config.yaml
gain_aug_db: 6
input: "log_mel"
head_dim: 32
inner_norm: false
experts_per_token: 2
shared_expert: false
patch_size: [64, 2]
nesterov: true
decay_fraction: 0.4
final_lr_fraction: 0.01
weight_decay: 0.1
Rows from block 2, named by matrix and row number. Rows with one number belong to one neuron. Each number is 128 + 24 x the weight over its row's rms, rounded and kept within 0 to 255. All counts start at 0. Numbers have three digits each. After the name is the row's rms in percent of the matrix's.
# fc1: MLP up (model.blocks.2.mlp.fc1.weight, 1024x256), inputs 86-171
# fc2: MLP down (model.blocks.2.mlp.fc2.weight, 256x1024, transposed), outputs 86-171
fc1.595 087:098089147158157118132103141139157145150156140163069155133128118100113079101118140132117151149110114087100134104132139139104127177134105077114116156104136110120150127111109142124099145153156080123182125109151122127115099128150132130167188157106107152163153144
fc1.596 119:120086105128088121108154126118123166110069110096120149114133096103121175143138130170159091104111166121162160108157107153097128134105132120150118130135134126130143108144141083144103148154090157157080171127125164096108135122143142138139127108116150094191180112
fc1.597 087:132156120165101145124145153152132167071142121188100124134097120146150147136125137135112126101106133121139118082138111127113082106161131167112117141106084131076118177121172145135127123146091127104085139100147153156134174136093172100113091040128151147115142092
fc1.598 104:066117114129113121134081099127178127152134145128112127185158141135170106159162084152117111123133126098124117112092131116145113152079169147103158106134090083118196145141083127131166118110132119124127123088176083121113108158107067122127132149120123117108143131
fc1.599 087:121110123119078144094128156158132130120178101097161127124137143137171148105123137130121135150145118098126103162136168128094141116103097100121124131135094117123131119115122132137135131084117130080107115144107120170097096118108144143144131146079131150143092123
fc1.600 112:149153127121115113112161141133098148109098142149134131097138137115117169120153088151108120167109162083130140167148136101113107136148094165136108107161092124168144114141107077130086111148159109106142152150104112157123098152099109157105131149127123097114112136
fc1.601 112:151105138125115112133143151138114146093132139133104152148150133138132154100129092142137093089126120111148111094134115156105106096116158118133110177121103139128130133093106100125140119152129108146139124130133148151138097117144121124119117124092124136160176138
fc1.602 064:155141079108151140116138144135140124160143138171129137139154118093088110134100118147132140134133145150125175125096120113162150087168125084166177109144126169144125116096120151174119116131166127100146110151093122119100144146117103135149127112145149123170137151
fc1.603 106:098164112124113116104115115111149155131109131123083112150126108136117132123166109127102146143129118111109102120092141126126167085144108130112083125073135090162110170132141108123125083123151087156123122133133111127135129106135185074148165130099118128116098116
fc1.604 102:140117159122103140152156120108159101135143113143108120121124139138133144132091134115141110092085093118103148118170150094088120112141103126164109152121131137089094127136112147175158168102106098119134175085138117180115082149096107125123117146119132133147143149
fc1.605 101:128132113144093174106150142123109140185119105123124115113142145072124138140156140092113085150103117133130133115108118172130092127144140147104123115146131076136172126106119117119122117133129120101126123113152153118134092126094083160112117147123109118116143121
fc1.606 112:141062145114157118110112087145129151165159148156126106110119145115134170122118135152110148181117121118132128114104113119161130143156105121145155101109143120117124140159104136145112124165116094077138081104125148126130170112117145112148100160167109124157084148
fc1.607 075:129124128142127114167158134131119104107140148133117122154147101114124161108127103169148135118136104115167127134149121121151142135160133111164143105134133132129098093135177094156169109133124147104128102191113080068113113109125140127113146120155120165140165149
fc1.608 111:152171112097132147088110112104132114159071128110134145117147136128100119134117143134149148099153169146140129123163102131124134126090110130074123102123124169136119175141116135127133122130155121117141149116117134125096123149149150124188135141122140132133092106
fc1.609 144:155095159129120154094145111147121210133110121127136155127167168113191132118106148109127170135130140078117119120124115099131129111127118133178126150136138125141106145083109109106156114126110145147064150142142111134112155150174145150096098155131138117118104123
fc1.610 088:125135162135154144149108110178126123166124096121128136146134144134096139145119122118133132150088120082118073130100126154105095118124116167169160148151141176084086158126147092106152118191142144102107136132115127140139120150096105072141163118100137130125122114
fc1.611 121:121125123148140058142130124094153146119161157106153145110136098170124098142101157164158131153128159128131119143174136128148103103105085115093155133126174123142137075159142125118167109156081135104100069102162142146157159107134080102131159190088104157105096132
fc1.612 099:127119124157109130118105139109154148117140117151106132152168166124176187152119138135133126130137132105141106153134131111100117156098133145095126119105174145132164129129071094115120176096127113178115138074094114158117124101143102167135108128155126115127171153
fc1.613 090:131127129100147097082091139129138079130188109090142086149129140147122156138115158110160146091131176126142123137094139117124124134145126127117090104104106151139137122129149143097108111144129167153120108125127161121122068153110123176136115128131133164168117146
fc1.614 142:129133112129133161159099113101123121102100107079139136152114165100130168121120076183171110151109097129125153129104129123156103113107144111146114124129128168099110104172087091121157148118148159114134096132119108145134119118175101148098120128093150167085093129
fc1.615 075:134105141091084134162129094087136148162125169137160124146125147105129178126112133129122170127134136136109168149139129129145108088156128092122110122126100152152089116156125151147103120143106157147098114114120113115160128114114146170151167124161157116125190112
fc1.616 130:143087158106099103149152150066163115161122169084109099161149140101120182076106156169174133131115148115112098144169132133144133119123141146062114166086122085126119097168133140103140117084150154139179141134137125124114110165100101082134110138135092128158146108
fc1.617 116:075134147106133149135115142100122114145114123122118095141156134131129142103123144073170135110115113137139116103088108121138165158153141126111113166114140143153187114143113130158159183136116157110136114136121101150136152142125085117126121140121085156099129160
fc1.618 066:157124130122149153136154104108155142152151097143158141137160130116138104129130114112147130115107142085169118158149150110158140087112101119134109106151144143138142115145122137121140107170056087114125093139116104170176169142084105147107142126101137128126079107
fc1.619 091:106106089133114118132149120118117137137145105085122093145104147141091101111164110185154089107106149143093146200108133156149142119125084145136122186115097136135133115086124144128133153165101128153121139084158115121079130133139110137128107177138110157129102129
fc1.620 088:178137135129099138118131095097103133107078143118156141110174121149118118064102092156150135101167117134127112109130161111118186137068115155201165079166129122109122128159120152115133135165052144138146163157152119148115153161127170146108127076129151151131152134
fc1.621 045:120169114154137132132113145145122144113164091122127114181116140126118160090139146167146124145148118137142134163156154084087123104116071133130107074106142130101171125141092126127122149136135133133196136131129119112131156177141100141170161083113130099150148104
fc1.622 062:139133130109118129128141157107084105110137100158121103116121160140137112132133157126120132134194143136129152153091108148166129135186131081097093098158132121121141115109152141139110152192092151178137074150111127114103081102109155113102115054159128107116139127
fc1.623 138:119105146133130135147152082121132144081093140149103118117137143141139152169122239124143117125116106130132142139092144121153141134130091169152179091185147108125122131144139098147126126129149170121159141145113154075102065153091167148111124134148159103097141133
fc1.624 126:117102110141166108115164139175138108134096083145156071126102076126143148100102113105146151106126124085136111134131124080103111103140164108109155131143164130143144166100128091129145117136146114149137121095121120130178108110162168127120148136118136119140134111
fc1.625 107:125111164185156109090128135129130132095135123110133121136142104170152151131166139143112134117131139084085105122159131148167124130144156097135097165141135106120143130130142110107122146103165108088180077118126145155120115115163151142101109139106140150116135130
fc1.626 126:083136138119142145140116100112090119134139116125116127172157125129142165111144110179116127140089148124162148083124115110124136108105127137166097143145138117156138118125143103061104120151169121105139111127135131112096166118134164142122123121138140084141185179
fc1.627 042:129118147144123107106081112088173096133124128177116128124112143113110131077119119115153146095090141098067159129083114122160154126155096106089162107151157184115097149140090106101134148154099142158161139089142140107125124102130154120098119148142137132075092139
fc1.628 101:116115131126153135153115170120123114123125128107164131124114120136075136185145095145126110155128126099112153137102150134082127139156090104155132179093144139114120149121123184114104138123092152117124154164128122091119108155113110147131097128157124145137139158
fc1.629 101:159144168142106114158107096140125137125144143176144151130132153101126080128147129168149143079136152089180102118129159104123145128139092191126110121099121133106170088144102102144148156114119111042115141135142079150129151129080106149131143055126136140114137139
fc1.630 134:064130138184126117156143106117102132126129144141130120143165125107136114096135133133088133170154156156197154170145118146089126099111137168119109106096153140079153105105180139131111135146106182137083117090153146114148137131109125121166145130112142123087106164
fc1.631 048:142153116164141159119136125120177141106167142141131141142109139105118080160119098159064121122094142121177180100126102140199148101125171113107155107146165144121151100186108105130147135123126148102148119095078116131102081070103160152093099145075122116118128103
fc1.632 063:152110115128106154168108131146107122079133159126130113135125110159108136158135096101210128092121126146114143145109138074111116106123115097148122101142111088116142152128156134133106159140130106117139137141177124138119175126128058112130090113127128115086129131
fc1.633 140:119136109099144103112102144132118094168124130123127131121142155148129135130073118137137136101169111152119113126114086162093135127122133152168148162122147175155101146105102125167135072108139120129136136115145141092124135151174089154111145155102119146145101160
fc1.634 117:102107111108165084155096131088126145115089069140143123149131120132148115136147105089128120118168091125136152131104155137138089171099126139121164142080057119108153107113119102130150104116177111079109158117106150083100111134115141149166118123171191152109106159
fc1.635 068:124174106155136139104092170119134097109131102120132087109088136145185147144112123130174155128149136074090158141186097134131104122092083112177119104135114125102142142093120125162100088118143095135121190130142137120175146122172121113140141137103129111139138133
fc1.636 059:129171147145147144174152111095148096123101135120108089085134136113126105087120166140095183093128144147152127111115096149116136143112101119094132074137121144129126135112119179090118130120094107113137158090158149147155132135141131171143163141101125135157126132
fc1.637 065:110135144094149122124082141119129149139119135165162148093115160135139133135126083110155167108113128107112094146159112130138122167140129126142148157139142161152110160118143111131154094149138119142190081144155114118135130105136116147156123122142128142184098113
fc1.638 119:098152131097123140101147113151100110117118137168134116184113119111122088137152135089130142139147149106143146082156119084116148116151195140108136112122112132104148083135148114085137131123109162122121113092126139124138113115122128103148160091194157150126124102
fc1.639 122:131136151133156121119129151134137181126115091162153117107088136120149153123085153123139110127167106110119136058098152104100122090089108148130126104121143095130088145138132123114121128113121164145142139153138139130126156147115075167102129108123135099167124145
fc1.640 045:168142155147069134106148126121123125144157132168163140118121123114159100102086133139149116109066113159151137127119116112093142112140128114098122139157119127102145122111122122123170147138105140124128147103125149201124124143071136135101121139083124115154129102
fc1.641 052:127103159154120144122150129121130107138150143145177128126146110138132119122118129146119130160168146139086172108100144135112129119123135145116093139120118167115174136109125086079139154112103181135118142151112135139106146143130162142121147127127113123064127137
fc1.642 084:128138128123085163164124112135126144130115154156118116140119129154151111134105099106075122164111112121158144103092123106143140124186115134126125070113131135103161134190109079153121130102148138128122106107101155156171135085128114132107191113093116127128107156
fc1.643 081:137144157112112127122144142117116106114156152126196134117158095115132161131152142145145162096124142140151127125123082083141085117144105114139091154152110175134137142148133135075140179064097076124167150135143190141159087135142136147113114105145173111071118155
fc1.644 131:067152091124122131174145135103157105109153121199139094123091154140125137111095099115120126126153106136140144152115130165140102120152104116168109124131133181109146098140156143132135156162115111133129164108133128118122125088109116145121122127081126141077154078
fc1.645 091:112143146135129113135076110114106128141150155137125089123158176153098144103116129143151125096128172114127126136116096108116136112182142107129137137098144110140185081151147075135158115165102110131160110146121106134135093164143107152112121130119142113098168113
fc1.646 064:091121093092089124115111139098135144091071128141137144175121120169117119156102157146159134139076154114134105110118124114123143110113096129131153175095136098132128149119097115125138146123113146094177148081133139118144111145128124120125180128140146141157134140
fc1.647 037:106089128173119137166134119139142162090092152142144114079126135143146130072192153115123208141120125130158153104115132136145132118160125204118143185114139115087100133128093108111147162094106129106154160119082130112123131121138111123126149126126084121088139168
fc1.648 086:159106109140183143113163104130111113104134130161124124103115169112095099101165125137124114123102163148108142126120112159130130120170154092089139059149136156132101085134086112133145077164159116113151080079135092099129148095119132125145129156096132155096113140
fc1.649 101:168169124124127147082117120146124113145108124100140119151102153148178098160148110125147142134126163134133180146161114163088142156134111109094141105151114109101133161140130089139129153111151142119172173140093127151103114173108125114131142103088167093120154128
fc1.650 082:113144152086108154121154115107101143134127118124111090112164130119168101121129140112146125136167066140109163117160115100119166114120132093108178137154137093127104125112106143147183139135142152128169194146112132139081120140172117104097125098115118109087128111
fc1.651 094:121136140110123107105105106181093074104136139128150140118145138139105131147126110157169127141172145138125147140110085140114128161103134125129127072101131087137135121134131169099118136082127151110104090131137133129103135120125133132104144120091100136119086137
fc1.652 086:123104110107142104166159128123090115148166093098099141122174111185121143142116134143125124133137097080123161131117117170105106154110096120122129137111135117125105113116105130083130122137165158114111160122080146194100134085114116129147121120125109102109165134
fc1.653 107:134101154146104115128109139117122113130116127115119103134138117163157157124159130116157103121115135109145109175164155140106138095197159113106147126140094156107125133169144136141153097098145138190101121117141116149107086152187082101135100122078144072140083116
fc1.654 113:100135129134139138099123165151142104148122117131144155141117166099128114160132099138154179151111222098129129131131139079128134133134138073100145113117127119103116138153140120152162154145158180163139157137118134097170153190135117142078092159096117173119154070
fc1.655 085:128135118120139149105160155123132086135182128084137108109092126167152110135156104182113066087124131100121122091154171132127122130143157135141109118156096107147132117119155145119124117161135112084140087123128056105169127134105170105157116130153150140130130129
fc1.656 104:121141122132164117171123116183130142131133114112117199153154139124178107121086133108129131136130151101154111128120089135141095095162112129153120162150093113140152141077126150099118144122144121119083119104135116096115111132126146162125092143129097186169131155
fc1.657 104:154136143143100131182148102122139119124102138188141164147140145122130153135116111170104108155125110125122172097114079151124092126127104130137137150101099155171156156181172137138096105128126094108148108136116115110158101147127085126149166117121137118122128131
fc1.658 129:099098080155114142099153113121105170113083096109083165150123113126144134095172157122131130134134128151151095127112107141136156118152148080112142131101084136116134125104123108125121087146166159097145094108108122176092147129163095109178137132143132127137098145
fc1.659 081:125098111151162132152077104120180144134134156174125090131110131136141123136139114157128167143145127145122138151123077136104149134159110118122161137093110097138120151098148169162104132127131096081100119117128150112131130100130131133153081143112157137123114107
fc1.660 116:083134140138119149165090141111148135174125152134135157137158138114090133119119125138127139144102115143125101095144140168089103128111140134135145115114153173108127089155137095144160069124112146119132130143150131112085181094135109124138116139106123100143103134
fc1.661 073:143123130103084119065134098138144093145093121135132089107146142135107134099138130161091087099141129108100101156143109135176119108155128105173129094145121128142167077141169176137134146149137115137094124130165108137187134137135079184139126134158110105161099114
fc1.662 080:112129138106115121139176158116120153119146085147090133146147109106115170084152144129087120121146149141109110137159127126112097126158157117079099099143127125094112149145140154131162109127186094097117108146181120138104148112135098098118177135134091115095105134
fc1.663 080:082092134140136143093122132125149143143124146109141141111123158140151108178131096102116137120121139142106160068086109083151121154169146178152123082136149082090161135147156113143126109160061101147137132160145108119135101150148092161155153163101169112137127080
fc1.664 111:152118116108153131083123105094137133137152115133075129151125132138097143115154124128131098118110075137108135114160150139134126130146129097148164175154116169085128129119096177157150090084145108116123132140172139125140128079110116100154182129139126134106087102
fc1.665 106:131147114132155130130171137164116120175132138108112110133109139132181148163111093133107108150115127090140103120087097104132116158141131157124084102139109126080151100112143128170146117152134134146130145111141085145120076164138138132148183164105115141107152133
fc1.666 049:151121123141102145119118151163156117172165168109126167106111166109121110199104130097106101178171082140124162149129093119117180114138095138137138080088151130126148206139074096129115155178192143152137100088106146116135120125122134128174135105114139141122122119
fc1.667 110:161144145130084156113120117105115108116105082131156149149155174135138105129111136112168109152131121113116113154130130137126110078107154113129153122063141167159080072123111170084130138112186107116120136094099080139111082145141129142122107151148113063097109159
fc1.668 070:077136125125136141133108138128141123086149117101128116080126151114135125106109121124175131148181161150113152149134127144092126134123145150152118111122147146120103155148079102111132101100137145102146114113117135131165137109146125167141123140141136167096100120
fc1.669 125:123165173091141098138150131127127175143119138173151177131140120123122125141115095132123105111115089145149111138125127133164140135118192103107158142132137091132125130114101102123118138110137114109091127120179157167118157080127131123129149114118148093142102136
fc2.595 090:132184131111124119069157096127099144160145140154123102109115145143111121180115076149115127151127094102116094114117141144145140097112143164113169133106101094090118153141157193072118105124129161105113130149160157109110111099155121156131104103149134151116141140
fc2.596 128:112107142116170125134141152143124147143130111165139129122146125115138121112125150130126146131096074149101134139108097110127125150167122103098140147118131126145106142132112140093183088111142130093104074134094116131137117130092108154104136137137152120109104134
fc2.597 095:123152137108139088138115146144154104158141118110192117127120117148105099108148134120116147056104127113134087120091152134150202167071138094126151125115145125096128131114136167126101139126137127104146095125134127097094132158154105141092117154103140168124157127
fc2.598 104:132144129151121122127132147127094174122122136164098106165147133122145093131116132108143119096141164093148139109096156154101139102142160152113127105134133126088074110088108136104145114133100102126117152121121110147127085125101129141100131126149209154164100139
fc2.599 094:198102137140152149128121098126095148144088135137101137071133079150099153150134140133128102101123137112123128119075143127166133149111122137137110118127150129140127139133128117081122144158099176157123145081104126150138152107152154115155134127165169118132137136
fc2.600 113:168151143125115105156132138108105149120162124137184158149129124106118140150160134126187074153128133099131138124126160117194135143134104143115154135113126085096119137065138134108137163116154112111113141104138164102132126136152136141114096140121133114104095147
fc2.601 109:092122126102099108139140139150122149156161123074135088141153132114087161120095136142087081144134105166110125117144139128107131128120141081114124134110110102085117130108129082098115080171159155121137147088160114092141153131120137107126122084115074126143106139
fc2.602 070:144163153151126148119109123110163125108130063121133163107103165123111120120126125162126140108119137131091100133162115156082134164083171124176089093132126130144077145152098106113114134116151147112131175123129104140144108094159131176103146112126158092148130081
fc2.603 103:116129109139142142096149122139124062119137132130149101167137166098112150086131142171135132139094203139138111142097172112081124144160127099137219102153146129124125121104135153115108147120132124096057143100125102145140108146088100126161111152139099141167163130
fc2.604 099:126113115129185152108152131101173103140136111137138114117090131093088111151154102093072101142098198088145148119135145114120088115118109144186137138148094109106148078127146139135112121141134099091147169150131126130117112156110113139146151109129151151121135121
fc2.605 103:128123163127141116140120145095157135096149162174159157121150126167164200147130119093132143107145094129100150135153096135129137100109103139119144154111139196161127121107144104114088156110121090112125112112153123120112143112180174108120139116147140134082120090
fc2.606 105:123111141119109125127109104124153124091133115094105143113170129152081117124138118146144088131092131068117144126091127167149111135109142148043145186112138119163093130135106117124147161158130109161157150128187145116098152124192180111151155119151133153096148128
fc2.607 077:127157168168101125148097066136160137152116145105135104091148142115135148165132111101127132147134140080097164169118130121159130122141118157131104112134157139149100131125108092123070155077121118164146113095118182115208140118144075121164109114128138131146107105
fc2.608 102:108139115133185137116113119098118140112155144127137112147109155114128132161122106080138110132100102173108130135087140156127150126122102150148114123105099149123129101097149155160113149133101142155119153102108123133095108123101146150133151118162146091139092116
fc2.609 149:160146141119114089101120124131131091113146128140156142144153142075149146119142162119133127128119141140134128109130117111109154172166135137163097144141129142092128113128148160088164136108106118114101209151129094130150139097130107120165143154107109116142106169
fc2.610 089:110140147069120125163114160140099133118143157170150159210105127124119058145144087100122106107126150122120126134071106137123119121117132139145127113090148149121142170113152142143151129137161108107139125140135141114174060158162131084103136137186098170103084165
fc2.611 110:143164157117111096153086138112122147098127138148100148148190138096136132129148126078140135169170124108130126137097079110092107091209179154166125117174166169116113180153128134118104142139121131149107130138133113122172144111100151108131101148110119146137133137
fc2.612 095:155156113122123160169119105073148129102106137113156135127133149104145096137112073170121154113084165120112144100144110160120140133150110129131095105131184123160131153146109121099134168110130140059114154147162146123151096158155109112115052168152132109106102115
fc2.613 086:110114151117160132158101135101099140141123155143131111091125115105102160129076116173130134096156138115172127119136128166122096110114144105125127121160125148170190098106101096110132113075128145131124138132112139149159150103140119134096099122075146177122109067
fc2.614 133:169120108123146070118080159108161152120134137163134126183124127125093146109085178133128092125131162141087144094134183139130133141123152146070112158101137107132178132161159156116085129130103141125094168159099141122095127129090116120120113159151123139136103136
fc2.615 085:128136124165198122096113116138151127105128120103136162098143082127104097136098143112054104142132136122119111139162159106162150150109125135108119183128129149097138119100174107123158075149128080116147142110144132123124106128103123143151170129104101122136088108
fc2.616 122:128123169135152069129108144144106121102157106147103168110103129119088151137163123118109147098161143161152140125126138146143122101132091119145135131187143179100124147124120098127117142107080126146140157133088113158164148116085144114161079097119134113136146119
fc2.617 125:154133142107097135142166122125126090135140146141106107166075160133150173141152141095070122112092125136120152123158144119147126102140109144133146127130136133101090129136142154118133136142159116116152136066123108102108141135075140139103118109110123101148144155
fc2.618 063:132113119141098137155086159117157140120095157070126081151158139112098137135144136092116127123126110128094151111109139106165154122089141066128141150174115122140074128136121131108142138138141143123124152098155121133092152124164138093098139108134162127115131109
fc2.619 094:144113168175152106124110151124135129131083144126143155099149172119135139139094130077135093158153100101126158098107142138151143167108177105104077089163142089134159142141130122094121096118157136119127093169119088164138156133148135149178135081139096115166140109
fc2.620 090:104100135106112117124130136205135133142168145123168151072157115096105108135109128115114137103139111136101103141118165167135122142165147132142117151138145128134114181104146117156117114084128158122140128121126079136133116112142152116146125116079084138105105133
fc2.621 047:069126121142120102144136122090132131141147110126130164092138115157143132109150101060174166131127144088109113144121070166165130152103142091111104150081157116169130113133125117129126114147122148167087113149104126162151122135139155130121085165168121122153070130
fc2.622 061:143121111128129095094128080113153122170108094087151143144100113126090148159129068171151115121097104111129113128172141107118129165071170121117129143075128171122152102145121117126121120108142142113168131112111097089107149167082117163120153136093132120146101118
fc2.623 145:192136113130114123139129093112143070126120120140151138123147095102125128129139128110153124133124138178118121139113110096104136082116170147128104123096154157102131151106130142153154117092108142115119128119094110118129114098139152148133159103094131141142147122
fc2.624 135:137116114170127142104100118100125158135142192131169092145130079150082126107108127118106144127113118129141156141098107112106152129126161091114131123154157116161142166134137144124146162149118131071119135108144132108096122110158089123117138144122151126142134134
fc2.625 102:133125139136139148157075141144131117143125161132092143107132164132100094146156091120144092129139115093160153088114114120145154124101085127155137077148138135126117126089077157169095116162109137155126118095132134131138171113162131136158170104166140077163115078
fc2.626 118:167142172102089182121133114121122119144123098116163088144120132154093096153118176152167095085135118129104127132121139167158112077140087122138071129128108147172108116108101131173114107119144162084105138133125167115095112146092114113154102102142144160153109093
fc2.627 054:162131106125104180143091116154147117130143164096143122084138094170126129144101136123143103120133155125166146137139158116120086109150131129120140211121164130142106123128175132113087094164122094128115121126141120115148141129112127095145119145141149148159139142
fc2.628 097:151100142131140102108145106120140093109138159154099124116084134158106139127102098104135152107095118094140119121091145145169121123125164146039134130103124116127100161126140099131137125121143139144167098080089111134077119163184109114134106158142132178126125104
fc2.629 099:080120148138166118139163120134085129120126120092148119149146120138102103133167125058104121103120148176055118098134122115144112101102153139128118159163153092140073146154158137147168145127119092116128130075119155148097142106161139110071117111133139134094122113
fc2.630 129:149063112119141152143192075110139127112122125159144125116085116137111125111154137114131118123136142109102066110089105133135127117141134125136115103131116139168132148131171150132093121146101089162130129113143118044131127105156120132124152146150149169122106106
fc2.631 051:107127162130076145093129157119101139093137119155129091104143120129139108135166144134146117133104141181100136152104172175108147097108141146130133190135096114191098166101114171070108140117100166116134151150143134123122141168120108113082116127149164132198118148
fc2.632 064:120161161105108142126112198127118089136125149114096165121129113130152122089128112103093112177140093117134115059162129135104158116103166119141132136131076118166102145158102131152116122115096124145099125156130149157134163112148159120090135143123102144123097110
fc2.633 146:141145119135140114150174133164134116153111123115063139126141124127163101136115145106133132133137159107112150106141110137126136114185125089113107137140119136142117135166102160134107133139107145150122140094079136157129147137144164169081105106117138120119138101
fc2.634 110:126163098111127188120110113157102156114166105118131119096163099090104116112145141131121124090126132147172136133175154127120165141083145142144096112133138125122137192156140094131120178097109118146154081136141130073161105136149133151107131164117130138129154149
fc2.635 070:140096125160115095122143108177121157112152087114136097127132157103119113099130120143132124124104183124156124086090165147145149149133155157135183108121156099079106137103108127119181149122116150113168106133096145173087130149123159123074106118151101125139078132
fc2.636 059:124089155167104097107106064107141142117141127133097149174120178196115076137147097101124134133157097141106100146095100121131094152148090110177129153145123146158136146159149159133154146113073114106120116109146158166200107096105127130109085153155139116139143181
fc2.637 071:126138101152121147121151103149144079067129132117088151157130145113145126165128136141115135148151100128133113154100162104052127142133094151087108133120095095148135147119144108139106147148115168154115130110126116148136153106149083103113173094121145134128114147
fc2.638 112:098107092110182153129116128102119101127110159097093125116127098147155136164146112120119081118166136109172119116161134115157167121130103104120134117095109148140134106118124149201104137136100147120127142164087155153118121144122110135128169130081144108122148127
fc2.639 131:105135109106135154108117137097166127109116138145154076161079111118151170098105173149110094160136073166133125096110114142116133125122111139182128131146095130119134149143102128128122131144124128168097117105135099105157082113153136144169115127171113117129124128
fc2.640 048:143109133108131091151139099142175099150119146123106168141134083128089118115114133134149092133096161129131139182133141154132092152157134134116136150095129130118102129123144155097108109146118100104131095169137120119144104168135139154109146147134156130161118118
fc2.641 060:149130114120161122153102167131130204164098116145102153115093115091115121140154134112127099094099103120155136125177122112155148111152150114152157129143105094133121116172090127137106122112149113125137154106136142086137126107154112151139142155142133150178114136
fc2.642 089:135112111111120177096148104112104142107141115120122145128148143080122131116135128153142160117170171068101082105104136180158094122118114084095122138116108103116155148106143146103167132160129135145073117116149134123131134144114136124098090134140099130159163100
fc2.643 091:091087110134114109150149173135060167090159152157123130115137130161119098141133100089187147139095089139142145146129092156147123132083154099115116130134149137143119118127157114146107164104148121119104099149118127127116119115182106129178134157121115125133153150
fc2.644 141:106129165099127132097150124133086129138108109093150139133191155136116137135149123080110123095100100156119118137161121158151169131106127130112108150131098116134143112127107088119097105125149106136109156135136148120129117156124085151144150165130108150132069144
fc2.645 093:169081103129122128184162144147119128115105128124128144115070112122127105128135125136152152102164079092146135119127106165133139163102123146101135124109128085108120128161107097136145120126149125134124150111133175108092141070138146151128149117131139150128118116
fc2.646 055:097138139097147159126175112115123127126084134140156134085109161157141108132109149065118121150138130118149116169116107145118134087138084117145167151154075152132126155119157169088178124108098140170101077136130174145121161138097143113099134097146135150076105122
fc2.647 036:149129142135054125198172128124117133159158178084090151096124084180096091114110156134142133139077111133120168130127113137081108120123123147128136159143118111115109153175143142119151144137173130142119131165096082138155103099134110135135093087150100120163088126
fc2.648 080:149099131141137121129109177152126115126141140134116159098115111130132150185092130092134115120137140108097106155153097112171171123120113135142094162155134139152082151153130170142126138087124160134109102114131146131167118148123100109109119104158096134073119156
fc2.649 088:091143131106096134146119159130140128108129131135078117120089164158077143144124127118121096084108053106141139170130157116157101125141128097126149185124149127117119115154192145143112130128138149148109080114095143116139122143110132110109171093132128109104082096
fc2.650 091:099123145117133115108129121146121108135116105137157108105162146080096107118105165123125116144124109107084113126144120139108104143095113127169120099149113099132170153131154136125124184068108104104136171121083103139098121124144173121096127119109124111138173118
fc2.651 100:110133139104139158110129147104147129123116163091133129114120141145156119173085097118140148134104113106130095140139127113126145107151165088161125123125133100110100109125136106181102143084147114098127139141126071144129173120121143142135138109122085123163188115
fc2.652 081:159081127106157104148147125131149121112134138129116118140130168107090134078151124118143120142125141120105137089129146079099102115120127120204101130114147142111090158097113102164123121148180102144138131104210104145156131152124123121138130116123182174137103123
fc2.653 112:102135191116199141151145085138117131127195131146146124132135127117153102131108109161082127127116099100118142124111148103127159137151131148118135153168134106135112149077133138163123119129142108162130132087149142122164157127093141124119139146118126146132131141
fc2.654 116:117084119116091189155100124125116123094150139119122116124103139133151179116137138151141126123135121165151165123149109136145143106155150113150139153102115128119075089128153132134125098168152142142122131093138126150109116119122135053121172124165125098103102177
fc2.655 083:169189134112153127144153146123132145109093185140151154136154131132127140108106105162123157131103135169104143132132102133141132112094121156128152080110137161111126170141105094149122143151109210155144137140137123122107118106118086110108121127128147099175139092
fc2.656 118:125090150127149143105122127099100153132129146141151109171166103119123110135117086154106131172147107153109150134093118101137148143120135113115163104142100159127087120152121159109098100117104130104138134110085131064144165088108106127155083105092144069127147117
fc2.657 112:122126083141142154105140101131183136101151107114132139152123103130164093136132155074136157121139156166203111173123163113140169133110111158080177145135132093108093092106136138145118108145088131114141135125085087175148171108144170162117133146133126135154131111
fc2.658 131:142134101153139151130171087108164125107132113122109110108113162166110104117126146118151125101113148116117140094153095170126129145112131148152089114114130133157151141139148112125158151162106100123133119157153109095118134094122173173141111105167132103170123133
fc2.659 071:134140209112128131117159126152125164098136119142091141119115137115115104140137123115154127130137142072132161111150116150112123123140113089148144147118123173156138122117137115139145130163099117119152126143145135126147138128114079133125128141142088146149139145
fc2.660 122:138100106142136152093110115131108157094120089151115128126128123114162144137168088121127152147107114151109163137082082088123152160100134118169088137147119099130117133168173080120119163132129110130118119124144131150120130107059127065117130140145113193143116128
fc2.661 072:114139150127141121138140100160131106130122125101131079181104140145166145115138141147142146108160063134118138106158156134130175160129112143163151134155148136072139170121145126118130110123136162106120112120132094121074121129086118144155120129119169116143160114
fc2.662 079:093149148126153098131070129125117120167072144158142118134148115113139147122114111146168129099126120113153135095087125153089162099124100127181154092155128139104139129107115118110110105157116155111154089137161167095138119118129143126143136128138153128111123151
fc2.663 078:179129180120138120161150106114125109152132151129115115129125077160149138122184131069150117098110115111173142140135137136126121117124172133140132128140103118105139100080109155090115132154117151129139097164120139097117148121146159158124139113148115129109122083
fc2.664 106:129133103162144120179147166112134114138123112101193156154112131125126153098122135152125105118140169133128124138141109098160146080144127145113095143146148103120121106162166137109155138069094142088157142123145151126128132143130126159161089157098137126171143135
fc2.665 109:139129097141139148163119153117131141150101102108170109179127138143148133121142148178141145116161128118116160098156136151146101121117120090121162144106136145120149151136166123044115084140092144120096149163140179079144165073124146160160110154124093105172122111
fc2.666 050:118139141167143143146147079122174185130149118154138135065140125132108163081124098157167123124130082120146137158104146133119111116126172133113118144158159134141093151094078129124144152097136163146146117148144101119115124142168123141159155179101116154071083151
fc2.667 112:110155113138121143112117114101147138133161130150106166124131123149131141165166076148108139160182144165136091123130137078131151122152131120165117141141175106132166088138115094151150146137126124107099109149112127153103122125113138154194120111121158109152124126
fc2.668 076:138123147106111131124131134135130151121129143124098122170092138144135117145105116128152149159079125114145158127131129129156135138126199134120144166127119095143147107145183138123160162152132146130096157095095109103126158079166144112117127120141104108126131090
fc2.669 122:104115123096171123101124104119139129077089178113151099143124131143098131073078109137130142153151101151114132114129111149129158115157119133139077121131129108113176131129148127130118189123113157119151092144130123100120142167124088104162128147169112138099150094